From a checkpoint of a small image diffusion model: num experts 16, 195000 training examples.
Rows from block 2 of a small image diffusion model, named by matrix and row number. Rows with one number belong to one neuron. Each number is 200 + 20 x the weight over its row's rms, rounded and kept within 0 to 999. All counts start at 0. After the name is the row's rms in percent of the matrix's.
After each neuron's rows are labels from the 100 images, of 14848 (inputs lightly noised), where the neuron reaches its highest value: "responds to" is what is common among them. Only what is clearly more common there than usual is listed. The data: photos of arthropod specimens (BIOSCAN-5M). In brackets: how many of the 100, against the usual share in percent.
# fc1: MLP up (model.blocks.2.mlp.fc1.weight, 768x192), inputs 0-95
# fc2: MLP down (model.blocks.2.mlp.fc2.weight, 192x768, transposed), outputs 0-95

fc1.525,127,208,219,205,225,198,198,185,177,190,192,192,192,187,193,156,208,199,169,210,199,191,214,191,222,183,192,185,202,184,185,196,215,223,237,215,165,201,198,206,218,197,213,198,224,186,224,196,183,238,204,208,221,181,169,227,239,179,202,227,184,175,208,199,151,188,183,179,152,220,197,199,198,195,224,197,214,167,199,193,230,212,210,203,204,152,201,215,190,231,168,210,213,190,163,227,175
fc2.525,097,187,200,195,206,216,210,236,178,210,210,191,205,208,207,206,208,210,162,248,210,196,189,187,220,199,213,196,197,189,191,214,223,178,226,187,171,221,206,216,230,201,201,212,166,222,189,180,212,219,191,174,189,195,183,173,180,193,219,234,177,190,190,202,200,219,191,207,227,239,187,190,201,222,189,193,234,165,203,211,221,220,172,175,205,201,173,232,211,226,224,229,206,208,181,174,222
responds to: order Hymenoptera (42 vs 20.4)

fc1.461,113,218,195,220,231,160,172,203,192,183,231,165,204,190,231,214,204,215,228,184,200,206,207,193,174,208,217,220,213,209,166,210,197,199,219,214,228,186,183,183,214,177,148,198,195,201,219,227,215,187,175,181,189,180,179,240,164,173,175,192,214,202,218,222,213,206,194,210,161,205,201,199,195,214,177,181,201,193,195,185,174,181,225,170,196,216,218,199,209,176,216,211,199,189,235,199,195
fc2.461,098,209,180,209,175,183,252,215,205,197,190,231,187,276,217,212,154,215,207,203,193,188,154,191,161,193,148,180,194,197,161,190,198,236,221,217,180,203,180,198,201,214,184,203,211,215,197,221,209,197,214,189,219,193,206,201,211,231,168,200,198,203,180,215,201,205,185,191,224,226,190,215,189,201,193,213,228,156,195,218,181,197,209,224,182,186,187,183,177,182,206,212,224,218,206,173,225
responds to: order Hymenoptera (42 vs 20.4)

fc1.476,063,192,214,187,174,220,254,205,211,218,188,197,198,163,190,204,205,207,191,192,219,194,203,194,239,181,198,186,200,225,219,221,197,189,184,226,154,190,209,125,193,177,184,195,207,195,187,176,198,210,208,173,204,209,214,176,183,173,202,216,159,196,179,173,218,186,191,212,192,212,183,188,185,190,195,202,213,186,218,174,215,212,192,195,246,180,174,167,194,224,201,177,183,196,223,176,169
fc2.476,112,186,232,185,215,180,178,183,194,168,180,194,196,204,206,181,206,233,233,171,219,235,203,261,188,194,195,189,175,178,190,194,233,195,232,179,204,216,196,185,176,197,230,207,192,174,191,187,184,216,211,185,169,187,214,205,196,167,199,204,218,202,214,176,232,209,221,156,201,162,216,186,204,216,219,196,208,231,198,188,189,226,232,205,224,191,254,221,185,184,207,210,187,206,189,202,182
responds to: order Hemiptera (46 vs 11.3)

fc1.750,069,181,206,233,203,190,168,174,230,196,225,209,207,220,211,192,187,189,223,204,187,196,224,175,214,232,196,197,202,252,222,238,189,227,221,198,213,210,210,202,177,197,217,196,179,206,219,204,197,199,182,222,219,193,197,219,209,190,224,208,188,175,205,212,225,180,202,199,186,225,163,191,190,228,177,170,219,186,203,169,213,192,197,206,184,174,192,206,217,184,204,198,200,157,190,214,153
fc2.750,109,217,199,185,227,198,213,199,177,196,217,191,239,212,210,226,224,212,202,173,194,211,186,202,224,205,214,221,213,217,222,173,194,225,239,193,211,231,188,175,171,198,195,205,196,198,192,183,218,225,184,190,195,169,192,191,200,203,217,221,177,226,236,212,240,202,232,166,224,145,207,200,224,205,192,205,212,230,203,200,218,190,211,193,198,191,180,201,191,225,210,227,231,173,161,217,187
responds to: order Hymenoptera (44 vs 20.4)

fc1.357,137,210,171,229,213,220,169,193,187,195,241,225,209,202,244,205,198,198,198,199,196,225,220,182,179,181,224,193,215,217,210,215,235,158,235,201,203,208,194,188,185,177,199,198,171,234,229,219,226,202,195,141,193,186,186,204,180,182,211,197,191,188,220,221,209,193,198,215,221,230,190,190,164,206,198,205,228,165,207,178,167,208,194,179,212,201,228,216,214,189,247,161,202,181,195,204,198
fc2.357,083,216,230,204,172,245,225,221,200,196,188,181,151,231,183,186,157,193,188,213,205,228,192,190,227,181,186,203,248,203,199,200,233,205,200,209,205,201,189,190,209,196,177,219,231,190,230,206,205,216,209,158,197,195,208,177,188,200,217,234,194,214,211,194,181,193,213,164,202,229,201,212,201,208,187,222,184,203,213,202,192,171,157,209,179,208,207,192,197,195,199,229,223,186,190,215,169
responds to: order Coleoptera (38 vs 16.8)

fc1.637,078,185,225,225,186,200,222,192,176,164,216,186,195,224,191,189,220,179,211,221,225,177,194,200,198,173,200,200,185,190,199,214,217,190,197,189,188,213,208,159,217,163,182,207,203,176,225,196,181,213,165,189,194,195,237,200,217,215,179,235,176,213,226,193,196,223,213,132,225,201,203,177,200,209,198,174,235,199,211,165,201,194,197,203,215,177,204,179,198,195,222,220,209,216,173,208,206
fc2.637,115,216,203,201,193,206,185,187,232,205,220,186,184,193,174,193,192,223,195,207,169,210,197,182,185,209,197,227,200,185,203,245,153,222,181,194,196,201,190,252,202,190,202,218,199,172,203,191,235,185,201,189,206,200,217,180,199,202,166,165,212,205,196,191,159,227,181,194,232,211,185,213,182,201,233,193,208,251,198,169,187,213,164,200,223,198,206,204,210,173,213,229,214,202,243,202,185
responds to: order Hemiptera (39 vs 11.3)

fc1.508,061,170,175,187,218,167,238,233,229,244,214,203,217,166,184,225,219,204,214,169,201,177,207,199,204,215,219,200,216,206,195,202,161,188,192,180,197,202,208,226,158,193,209,194,233,183,198,197,179,184,213,193,184,216,190,204,187,218,166,179,167,191,150,183,220,199,178,204,205,199,180,209,219,207,166,185,172,182,211,191,209,222,193,213,244,209,188,204,199,212,190,195,218,161,184,187,234
fc2.508,080,175,184,202,225,180,177,215,206,212,212,160,199,204,197,218,232,212,207,176,206,198,208,211,185,207,213,224,222,213,193,217,224,193,212,182,179,215,207,191,197,182,196,193,203,182,169,213,177,180,172,221,195,180,198,226,184,179,159,211,196,217,198,224,218,225,201,139,195,195,173,183,211,242,223,216,203,176,175,174,217,224,229,236,224,175,211,185,183,202,185,167,215,203,207,204,192
responds to: order Hemiptera (39 vs 11.3)

fc1.193,079,248,174,201,213,177,176,201,209,208,203,186,214,182,209,206,223,226,173,178,204,190,187,227,223,169,223,211,184,177,159,215,189,211,206,182,223,216,206,230,187,218,225,177,191,181,196,201,185,224,171,229,217,189,205,200,199,223,243,224,182,218,201,184,182,179,177,214,183,186,238,204,247,169,253,182,234,202,227,211,225,214,198,209,188,175,189,212,194,216,199,199,217,216,174,214,203
fc2.193,095,191,213,218,186,228,229,185,238,230,225,196,230,210,199,191,224,186,186,184,188,186,199,199,197,172,179,219,209,181,152,220,195,188,173,217,205,175,208,200,209,223,214,208,190,225,220,180,198,177,192,211,208,203,181,171,195,213,215,217,203,188,206,224,186,213,152,154,227,221,205,179,171,216,171,187,209,191,205,190,195,232,213,225,169,185,178,196,213,225,205,194,226,215,218,173,243
responds to: order Coleoptera (37 vs 16.8)

fc1.76,164,237,196,213,200,167,203,200,203,169,204,206,209,170,213,216,192,238,207,194,212,210,202,174,195,168,233,191,212,217,219,215,189,176,219,204,224,202,219,176,192,206,199,197,179,218,175,190,209,178,233,191,213,188,206,225,176,197,183,197,252,208,217,183,196,170,188,231,196,219,190,188,193,235,185,214,238,197,225,187,171,196,197,188,215,214,217,197,194,237,223,199,217,214,217,195,228
fc2.76,119,186,223,202,177,162,224,218,196,196,236,228,191,222,174,239,198,196,180,211,205,219,184,220,179,174,195,206,213,194,199,198,159,217,187,203,218,180,212,167,208,204,206,196,205,176,195,191,186,237,202,190,211,184,204,192,163,185,228,189,220,202,187,204,199,192,185,189,216,219,193,181,208,207,192,210,208,248,196,229,217,205,199,167,205,198,218,232,192,195,220,199,211,203,201,167,190
responds to: order Hemiptera (39 vs 11.3)

fc1.353,099,141,224,199,208,158,209,212,205,212,206,212,222,184,217,172,204,191,229,188,193,201,209,202,187,194,184,192,205,223,217,223,187,208,237,209,201,188,172,171,189,204,201,175,218,212,224,213,201,188,224,180,209,217,178,180,231,190,181,213,230,210,185,215,217,210,226,189,202,214,198,207,179,250,164,230,180,215,209,172,223,200,195,213,203,174,210,168,184,207,190,229,191,228,166,203,164
fc2.353,096,219,217,197,176,165,205,177,191,196,174,199,204,190,227,227,178,208,197,198,193,207,194,187,207,222,236,185,184,219,235,200,159,191,251,205,223,201,194,182,175,181,195,204,199,190,201,193,205,202,180,182,171,199,209,205,184,204,207,202,230,188,175,172,184,204,226,206,214,189,194,185,213,224,214,184,176,203,198,219,198,186,187,177,211,241,218,167,205,205,206,216,221,215,201,209,191
responds to: order Hymenoptera (49 vs 20.4)

fc1.321,061,229,156,190,198,182,173,196,203,211,195,175,215,211,202,194,207,264,214,231,185,220,201,180,197,180,215,179,213,220,199,235,204,189,187,195,167,230,247,196,234,182,210,247,207,208,226,216,203,173,190,188,222,216,158,181,195,217,178,205,221,191,202,190,232,195,185,238,217,200,199,221,216,177,213,214,179,196,202,176,200,198,210,199,179,211,214,216,190,224,187,213,192,243,211,178,194
fc2.321,099,209,179,186,192,178,218,211,204,214,230,182,209,216,184,184,198,232,219,225,215,200,202,219,226,192,211,211,236,177,176,201,200,198,174,180,192,198,167,215,189,221,212,211,201,202,209,214,194,179,171,206,225,190,189,201,189,216,191,205,192,226,221,211,206,205,189,159,187,146,195,197,186,244,229,200,190,193,192,179,193,211,188,181,195,182,188,199,234,186,163,193,185,190,188,233,188
responds to: order Coleoptera (43 vs 16.8)

fc1.764,126,199,170,215,193,209,214,192,188,216,166,193,214,209,214,213,224,163,182,220,221,215,177,209,204,205,228,224,208,200,229,211,189,194,189,184,188,193,180,233,207,205,187,213,240,185,198,211,196,216,195,236,188,198,236,212,186,214,189,187,174,194,236,211,195,184,211,205,201,189,200,168,227,187,185,169,201,203,243,236,195,166,193,220,198,219,202,176,158,185,219,207,209,193,187,199,209
fc2.764,095,193,186,198,209,200,183,213,176,205,231,223,214,181,212,209,208,239,196,220,159,200,225,201,212,237,168,166,193,197,216,218,185,222,178,227,189,177,186,204,209,199,212,218,198,170,205,198,185,207,185,223,232,209,149,206,199,212,172,192,180,209,169,174,204,215,200,148,183,187,185,189,193,178,215,212,221,190,202,178,168,182,179,216,169,180,194,207,219,199,256,152,190,197,182,179,232
responds to: order Hymenoptera (45 vs 20.4)

fc1.64,120,176,191,206,224,225,181,179,180,197,162,189,194,177,218,194,221,211,215,187,229,213,220,163,197,199,216,165,198,210,218,201,209,193,187,210,189,182,192,166,237,181,189,217,220,222,204,231,190,215,212,188,208,186,186,220,201,226,221,209,216,234,202,225,177,199,171,211,210,212,202,208,217,226,168,218,208,179,205,182,185,179,194,168,156,183,218,195,200,161,190,180,222,257,213,220,227
fc2.64,109,229,200,202,216,194,195,193,200,203,210,191,207,190,230,185,170,205,207,199,201,170,194,205,163,207,188,203,190,182,227,223,183,229,196,203,229,188,188,210,207,190,195,221,203,190,216,209,242,221,195,204,205,196,196,185,203,189,196,191,241,173,223,198,172,194,169,198,189,210,197,192,173,191,194,179,194,232,194,218,182,135,191,176,157,185,207,221,234,193,203,208,197,268,204,194,204
responds to: order Coleoptera (39 vs 16.8)

fc1.307,067,191,202,191,201,246,228,197,176,187,185,193,187,166,173,185,197,208,216,196,216,183,205,190,217,174,218,220,190,203,233,161,195,175,196,181,208,185,169,198,163,231,187,211,168,193,188,198,192,223,197,180,202,208,167,176,195,190,219,243,206,214,210,202,207,223,176,196,229,203,173,178,199,231,182,184,224,217,205,200,179,191,198,200,215,234,202,164,217,183,228,178,203,200,190,213,215
fc2.307,109,186,199,219,190,226,169,168,176,213,216,195,180,198,203,184,208,173,203,153,197,199,216,129,227,236,180,228,180,220,201,203,183,220,195,193,202,217,214,198,220,183,211,201,208,205,183,206,189,218,209,204,204,191,198,223,205,203,208,234,206,204,238,200,207,194,200,213,214,208,202,167,200,263,195,195,212,179,199,192,203,188,180,219,221,193,184,164,182,189,240,200,199,181,208,192,203
responds to: order Lepidoptera (29 vs 7.3)

fc1.599,132,195,209,220,248,181,149,184,188,180,215,230,192,225,205,216,226,174,185,204,189,206,215,189,193,184,221,208,225,189,201,203,210,156,238,222,204,195,209,177,223,211,202,178,186,231,220,206,185,194,226,151,193,173,199,220,173,162,214,197,208,217,205,218,198,191,213,197,196,237,204,197,181,237,233,212,204,172,185,187,185,203,215,155,189,188,202,215,220,185,212,163,189,205,196,206,205
fc2.599,119,192,203,204,192,239,254,208,193,188,175,173,188,201,193,213,192,190,182,204,191,178,174,174,218,180,175,212,189,215,215,195,210,204,232,213,187,201,195,203,171,205,193,181,266,189,192,212,207,227,209,198,183,201,204,191,219,192,224,215,181,187,205,195,232,200,237,218,206,205,157,201,235,207,207,201,191,176,167,211,211,203,190,188,191,212,205,226,171,208,179,216,211,200,194,202,197
responds to: order Coleoptera (50 vs 16.8)