Weights of a small image diffusion model.
Data: trained on photos of arthropod specimens (BIOSCAN-5M), 26.6 epochs.
Rows from expert 9 of block 7, named by matrix and row number. Rows with one number belong to one neuron. Each number is 500 + 50 x the weight over the matrix's rms, rounded and kept within 0 to 999. All counts start at 0. Numbers have three digits each.
# up: expert up (model.blocks.7.mlp.up, 16x96x192), inputs 64-127
# down: expert down (model.blocks.7.mlp.down, 16x192x96, transposed), outputs 64-127
up.41:514574475508462543480487541487530446543444510596565478514408477500476527530445538501533542486467511486466472481484562504538457498469399550438463457520465468441531517459498467508518501523514556
down.41:495431520536507467471491428481539494431522484443419453558574523479552509486492526496532401562559408503571460410507496516503464512448632432500451404545758488539562524477415543529453465518521437
up.42:427457541449488599519528511604706543485540560395705612550000572579543620477612462404800579370457297480442367400530574568402549510480563765528435532614575493475514506516433505591297572384521632
down.42:474577566486478499496497425504490485505463541497554447448006521557562489529482544470600528530468490560521532472509420488508494630462497535486462443476772481519480500467552520505497480506530510
up.43:512480516505482506465511550459534550503500529468525538527566524518464524488567485464546479491567457499460550505504549414440526442519557466513489488418520551510492479573468527480553499484422586
down.43:506473473505533522499481400484545500452488503524500504595744466452503477475525462503465485460444465549518499553501473373518463550531529578509536493399319447453551485563430440528553528513447498
up.44:524608489446493494478489503562512560454524503576479502500495456553452530616516444514532406446532523553493532502473554500469524494545484465484567474445530513492430530504470509485527406534465501
down.44:505366496489547455495523488599526509587525448468555588528409519523536461539508453551574573527483450449517561461519452488564526489523404438513518465539388490485438518506303518441509527524473456
up.45:382422481530544284545588489476415586423462616427531573512563537589568429473634476523450411522448473520543492512459431477516560790442645471535532431411619525572510503596442477491344561564543467
down.45:503515469520546458500546496492446506507449522494540470517793486505545472532495504494472458469464528458476500528494443514510507581539546448504544488537574516488473544462564525494530475462494509
up.46:510495444513552434479486475542571459507490500574462520506458492495514491456462466528460523550518492563491444561520463440552468527515477510433453530571525490487511503495511514522477455556525485
down.46:483510460539464517489533498518495493503462481483558541470563484489496522545498508504577542471434535462537509522538497454497503608498477547510487500424396541524513526512533502477387475538495483
up.47:502437456409495482388518537468476476438479449583489472501439415524504505502496541492447447513520467516493462523516489507449469487476508426466497530458510525483499537512564506482517509507465515
down.47:532582483531432506475507453439444457575512558396503463488398525491444478529502579479618544535416486467486471526524469471522521576479439523521499522425441488528490522586603527512510478518458515
up.48:531462484516525526570558508533446496481483497562495387412526563397511541471471489474442497504524545504488566505510498456460589501515518425491523517471501530476524541563491512490564483548464447
down.48:430646497552482414512535583529457506514593538453472474450559421623455491440451542501548514429440443437505518478556558479521510531495358580494478526443526533547540534540494537490600504584468558
up.49:437503474619526452472484505468444531400562532506483481450510519526573392533449491492433484544454556581532562489484535476495520514468492408477636452471506525401454515584519537480504456549440455
down.49:565492505552442541486515555511455510540421514452528480475486598468383599441470456479533494504568405384506436487510482429554534544506566617436587479477413543569527527568496549474509575591400529
up.50:524550514538496499491461505447506510505539470429511494443629488496473500547513443471520476453540547477557520442518390490463513598528507460481522463454445532465471510443487467444614474465477526
down.50:473513486553463465509574516455480563447503472573423487462400513519550477545557455506440544566467504549569540450518495510444497548505423568556490557574791520465505552432493537504441550502512484
up.51:552473425586490497494459464479542567433487511445431471448488461578495513539543410499487412531471533555528524556533453397476483527563495559486605491564512464502469547585491498521518463498433424
down.51:460617586513531527493505542482484576486439461500513457503376538427490538496577439576613539464473515443507534533522496475472409644499416364478556528444416530481490514543436490510463565482459519
up.52:490497462513477541507529530473546511505568504538447488487477442567462470568520516455499453469462545440509454523469556468498489468529497538530472492530537454485481484502511524478515542479445514
down.52:531546529514528476497489475480482518520489460519506535487525537446569497526517509499537515516511472509496525523430439489470468495578469512506480455483364473535497500502506456553401407488452493
up.53:427552427497546467491438515533562494425487463528485560422506518543563513471510469458532437501500574472536542528494535429460507511496524517474455466478491547447469504549489494542499501534513462
down.53:507504524505508505518488484479384479479524458509625503395554519445429556439543528541505543467484517539533492556486415411434517422471480533506516533660490515414462492491396510481814498531502503
up.54:505576442490517537522451533520519442520509553578513583509445469436499527549448517509511435596496499514538450596478542408456533496550418515476476547494498509585535534553487497543505458562505623
down.54:532493487504426426516503517510589561510484511458486560479573508540528572491456419498479577446439490440486467504436423452577525578540572497522431530494524440503510483588361466403251515576518464
up.55:455555530527479399521410542473456478468532493456433523514549513549457487521574588470463433496496514494552525488490521465473514472583506446510549447483498541468424498536493502442458474518397471
down.55:544486586499529507445494536466425487484479493528556499546322585445594498494557550514502522528456497506475586448505435544510461567597412616542474426509449510492428513536436563539504534555426485
up.56:452579500458566439509492534409517595467577468527487527446569479560527513598527408428521465417520605465563537403464545477420559440461527402474564529370495573510478486553496436400512511504510522
down.56:510430486519466480485538556435579557537464514540489509473560569497474422606483473446510495523470412491432537452469447553529509490505541532509519591526571431508574521557553476599363552530522481
up.57:532471456515535465535526537463643487515573555513541520484461530489506494487545529458602494532512459440544432455481392448440517582513558551505476469552509478502489569495506424507387529501460536
down.57:489551488510521515513552518460517463431420510511571465525612484482529540539518484492454466446473509509506535468536646467552525428456426476450508517468307479484435517466444460497443484481448512
up.58:482465466526488539578452528508654435524540501588481480501396505505541456518381521535487595581473481486491439542478468496572482501470393616418470468696519362419527537510484487486449540453551437
down.58:491444499546481491506492529502598483486450557456475540529621576477465468528466519468456448494554523509516477502504655533471488493485391619519514549421673424507556486495533488520491520462514559
up.59:457587432367478476473345453538598445497445325513445605459000506668629290415493474477472536606243379491444480553511400532482499590488511685455421457659619373487473388580514550570558501496496396
down.59:496598519539488490481540491487438523490492502513487469504681478577561446499506509510448494531419478457523486462518376496500438644494574502467491502622698525471518492443390485540289527505454485
up.60:426547514492524433493478443453499555513495443528501533478543445542525454513545447481456465453429514527500603494390485447507503492568521432464509517457468555459421450519506526470519498580532441
down.60:555535518528478473469509545479559517490462519487427554542412468473498574496522417469567506483537543491462409479439541407482457383488439545478480506499629496500493429460498513506339511575562529
up.61:499513458444607479510567499489503529515579525568449543494526471447485419467530517578563407477526489533499501457499518499467470433481530466505491504473532511552395531533487483518541581491525493
down.61:515483483522406587511523512514495517501443457439528500544580510515506511472479539593531543491524470410466490507478537498500492522533539608525514519465265487420467532526554605511590435552608573
up.62:544490573461532497558531573448550418478526517555462470557487507445464502459489586451561443518514544444515518544484526450468496539551475560485519542521548454468520409577557462488530506534486468
down.62:488561469490461519562537467445492490492555507517464517539518505595524515496476552450493541530515493501581479490463416533490498606488472430496467503523054447495480428486662527524461478540528528
up.63:429469533546524396549435534436420524478513488436479531498508566516467430510553497443389452449456501444503467407581567539511526497447570434501589480465524562543451491461503519472438554473540485
down.63:476492448509462558438473474463512507481483489549476499581430522501498543495451503528543531503503503542575516504523424560373456444473422531476536524507676462500475468440454501462484532509467493
up.64:455501557506456428582360541387393523508526487477421542486460491579519493502553485400444428493452512402506498462554510493424591525507527431447494442454544569484401492556519510455438560407531457
down.64:500544474478566523534471489493513469496502548524410500508332525466469463497479499466616499513500476515535559488487564466548518456535499425466445553430615515510491524489572467524358548483473477
up.65:561484486468512552472601496472479547631515541528512443539400471432454552468534470602526533476568504567497486473459535481459463468449494491409478526466480548557470544432485496560492437541502574
down.65:480577484509456536500580494440567527405464516491537462526527456533597460485540481507462509516488418433495510419512492396503476475472508458449504521470540492533441478488456524504383516502468500
up.66:334477421584647244624469475375336559424523691523456737498659568503545382460481585420331445509444463486545463499528475460572508462484500431459544419514558543640419471537497426461223621491605391
down.66:488514477541560442516551521503492489509505525463528467469594502519487455537445504509311481448515542494456471547515377503490476753519693450434481524525785547506504515467599487556782523445390498
up.67:529466434518521465550479472536568460528538524579536530466523574468532480528470522491468513505475467456507504523502407452600479441449539636490425498616536383502522558446514470486478512493546439
down.67:515463504475502474556510509458526467455518453467485510470640489522470508493476497549557540519519508551479542480570562482463534465535400512447537519471532546518462560485558488476525525534537493
up.68:543511443533491515472431510515568510549477486491496486513373552481467589547488529507530560489519469493471444452581603512527496491498456524563494472502484604454492566492495499532540590424530528
down.68:472436483484470493475459497462464508500516467544506566576592441468540426506498523461402473493456462494479534481582389541466464608524559522566495504588599558514518548506369440504634441497529436
up.69:456517470468462511521514559481496491514493476548535413562539503525522537477554506478521508469474483459570490495463454489447576530464441469543444468483550562488494493380550512513532491455624558
down.69:565458491515503461510501454430375474452509501490427490587662555507445453506538528498468513523536533515488514468473595515530560434502601572572522469516347531542553454408588525449599516440649467
up.70:449546446515540531488377579537638503435514464499498503473538542517476508506486446479463454528517514449524484495527498441471503290551527585486508453590442506405522527504485497548535535468528555
down.70:515504552509536515485477513484468488499510470460430518548680474525454495474445516526536504446501515506519483532542497459481480479535520515512525534473615504491487508495622506490674513515531502
up.71:496439362572499482392465434502484585446445518446563545408510475611498348519585429453497512543463479520478546485461423557568410464553552452501488544413552548469554507481432671353471502583451491
down.71:474488485495488453566607474434556467523469543464527465550588513495494435547467520588388565497548522469487498576475471560554509449492538422515450533520640429498539545383544513477564444461482463
up.72:448458449492516505495503477498458533502490502490481509505516526461461485564478461479504445503520452490502519467529596510476462506489471442525538496466480516536444410486532449475501546468516470
down.72:512484569482440432516531527481509548516531559500553487522454461599565477522506468500468568520503559530537483492426409474483490650478419530508463539535501498453430447519493503508331524504528505
up.73:462518504421453439548527516492579489494543450520546527545478480517499461522474598469543563523579523492513498561436473482466472496517474471422469560490498470536516409509523445464498554549538551
down.73:579512444498462536527498501519505510526445528556486527537414511453495492482483562517450483519465520449574570498527456539584458640466494530442487532514437489543464448474426494505420418516558492
up.74:461567569521537481549417584507545483408472459488415498481511516514470516568519522474526405470466559410516551497570431472448544498519508504515470489440540514457467450513512529431517499468420517
down.74:503453431421545503528484407540558417517553533421550490519398561491541435564461519537437578522534521524574506501499504551437499436444510481458464554530273499573518448448575480563729490501474469
up.75:477521545419468517498611493554482525547453449495557501525450493571573487551481548545567543436538417539511557484448566557546526466477488494440439471465425515479482486469459505510486486481506515
down.75:516512491469586506509526440621504466509519555476432509556396498480505529513513556523362490564480534465436447484465426553555492117501487486515508481502876481504483456553435528554358492468511552
up.76:417525459411559511515486485532588462552538488470466640573329534514438451473548500510693518477460374426419447475539502486489448422515502651493378491632617424631430458553442365484307539468495484
down.76:522593527470517519504522489477506524514481463510362507554364488503456501514563520492558494541519515497472553466461445515523485517494417504523486475502802524499487494481416502486552459509586465
up.77:426481595494547455556516484478464513459578468473552553471574502503486461555501485434490454463520493467556528476546467476427588587551500458543603465441493518454445484520501563470572589409490480
down.77:531488527427481543474496503515524441508522508438462507503510468487495549539487549504562514538516524491538547532492546478488496443488478478477523576436290411570521526524456514489236515457516517
up.78:566559469457542481491463479593572494470447520520507489517439487505532567456516455518541501486448491493546487516449476482490538498470506562460414482509500468497525591489518498551530500501529527
down.78:524491546510436496511479510537510518501535476464540586548515568461480428476468503496430500522529577480497531455550553497494543485504466463437494401485546526530464562568496481452503466442516533
up.79:522571455528493466522444409471458535451433558598436620450555515501535442502532507474418457457477531493459481472543492482554481518549502458484520506485522522565505509617495453473432523519517445
down.79:462457538481531486481467566542381546553562465477590505394473473489475444521530505477513500506521484535519508466521546535532523632515510509483476544531470545541502508551594432500457530491448498
up.80:534470476437518506468482513585522511490504559618465501509478581470559501574542508499527497482510440503496477511418454487507558398447555521448504515491525552491497576456515531594475444452454573
down.80:441518521494507510486517559589458491530543523440573553528647505510438493487429516470494503498547458507489505546465601536453548514569494518548500517496368480498468540482535524445453482467455506
up.81:504499450510538429470467503522512560420458490512554519477476484481528563522526462488467487448533507552536498449484542507479483460496551509514445477488398569460492568487457535540468560488568495
down.81:465448514460429522502507488531514521567555509495505506464673491495494536465522483486541575602499509445468494520494436528480478470500537534496515521432996499520485503544377538494714465444550554
up.82:509491521526553404508553515460516539505599530397497456449437503591523421447563468489535500493544490507498528505525497468549479372422515532511454560487541532512481508464536569485485417522494520
down.82:469535525566495463532510444466540504461454497562469426480536486481467534477481461505512477532441510498500504505528482538506455618429564435497459529396303474494538470449620545532416528511541548
up.83:501534424551550522431461448478537560505402575549417451299492541577574703555453354588491383569589606616460553562504502464492453513489443547470515514535501565542521593504398706430542398511389383
down.83:550559472494459517542492457513504505397464557541428544667709561527531600546590522530482474533462559433521555429414547559509542509486429493541479511495583448470504503510560468465545476477592505
up.84:482475511372496488534474546507612504496496421517537521523466487597525428620468506459596464524434469492495415522523444440436549457537491624485455524616481483406444469474508503563524477448387475
down.84:492604505437558495485561441541527513465511518506460433553465489448476521538499532469402477500568525455532536514551430541576588436509545446470525513418510499547424490483505577454427514433465516
up.85:536566556583577468528435570456548540458540443404452477487515532453437422606449464516534469528496570431576512449520490500486527487574442491541511546473521557488481487541506473496506515477490475
down.85:409441486507434504463467494439528520516523595553551507496413488579544497520429487559455532446531481532476520502500555512466571534519613535556455596551323578402473525418528579475561517493496519
up.86:486465397476513458489479503483392475456494535560593520464519487429534514563419514505316438441508499491480498516461415487558472412510602477461479489532488478558489487508464485514457470585566468
down.86:525596540457500532514527492505473443499503548461479475527573487572523471494443515501675506545488506521501482476478599483473475449501373474478460442467726443478448458445416503576400516545506514
up.87:458458407522487481463608481504520500493470497523445597507578461497554449452473532547545515535564469554455510511483505441532442579455476497483557542534506541519427470489512436505429453546487510
down.87:567523527495562525513534545523527507518530537437619565507460469497499538497514528563511477453457558511438428506480586488501519743480483575540564520466520504537427491509487470520250598544543497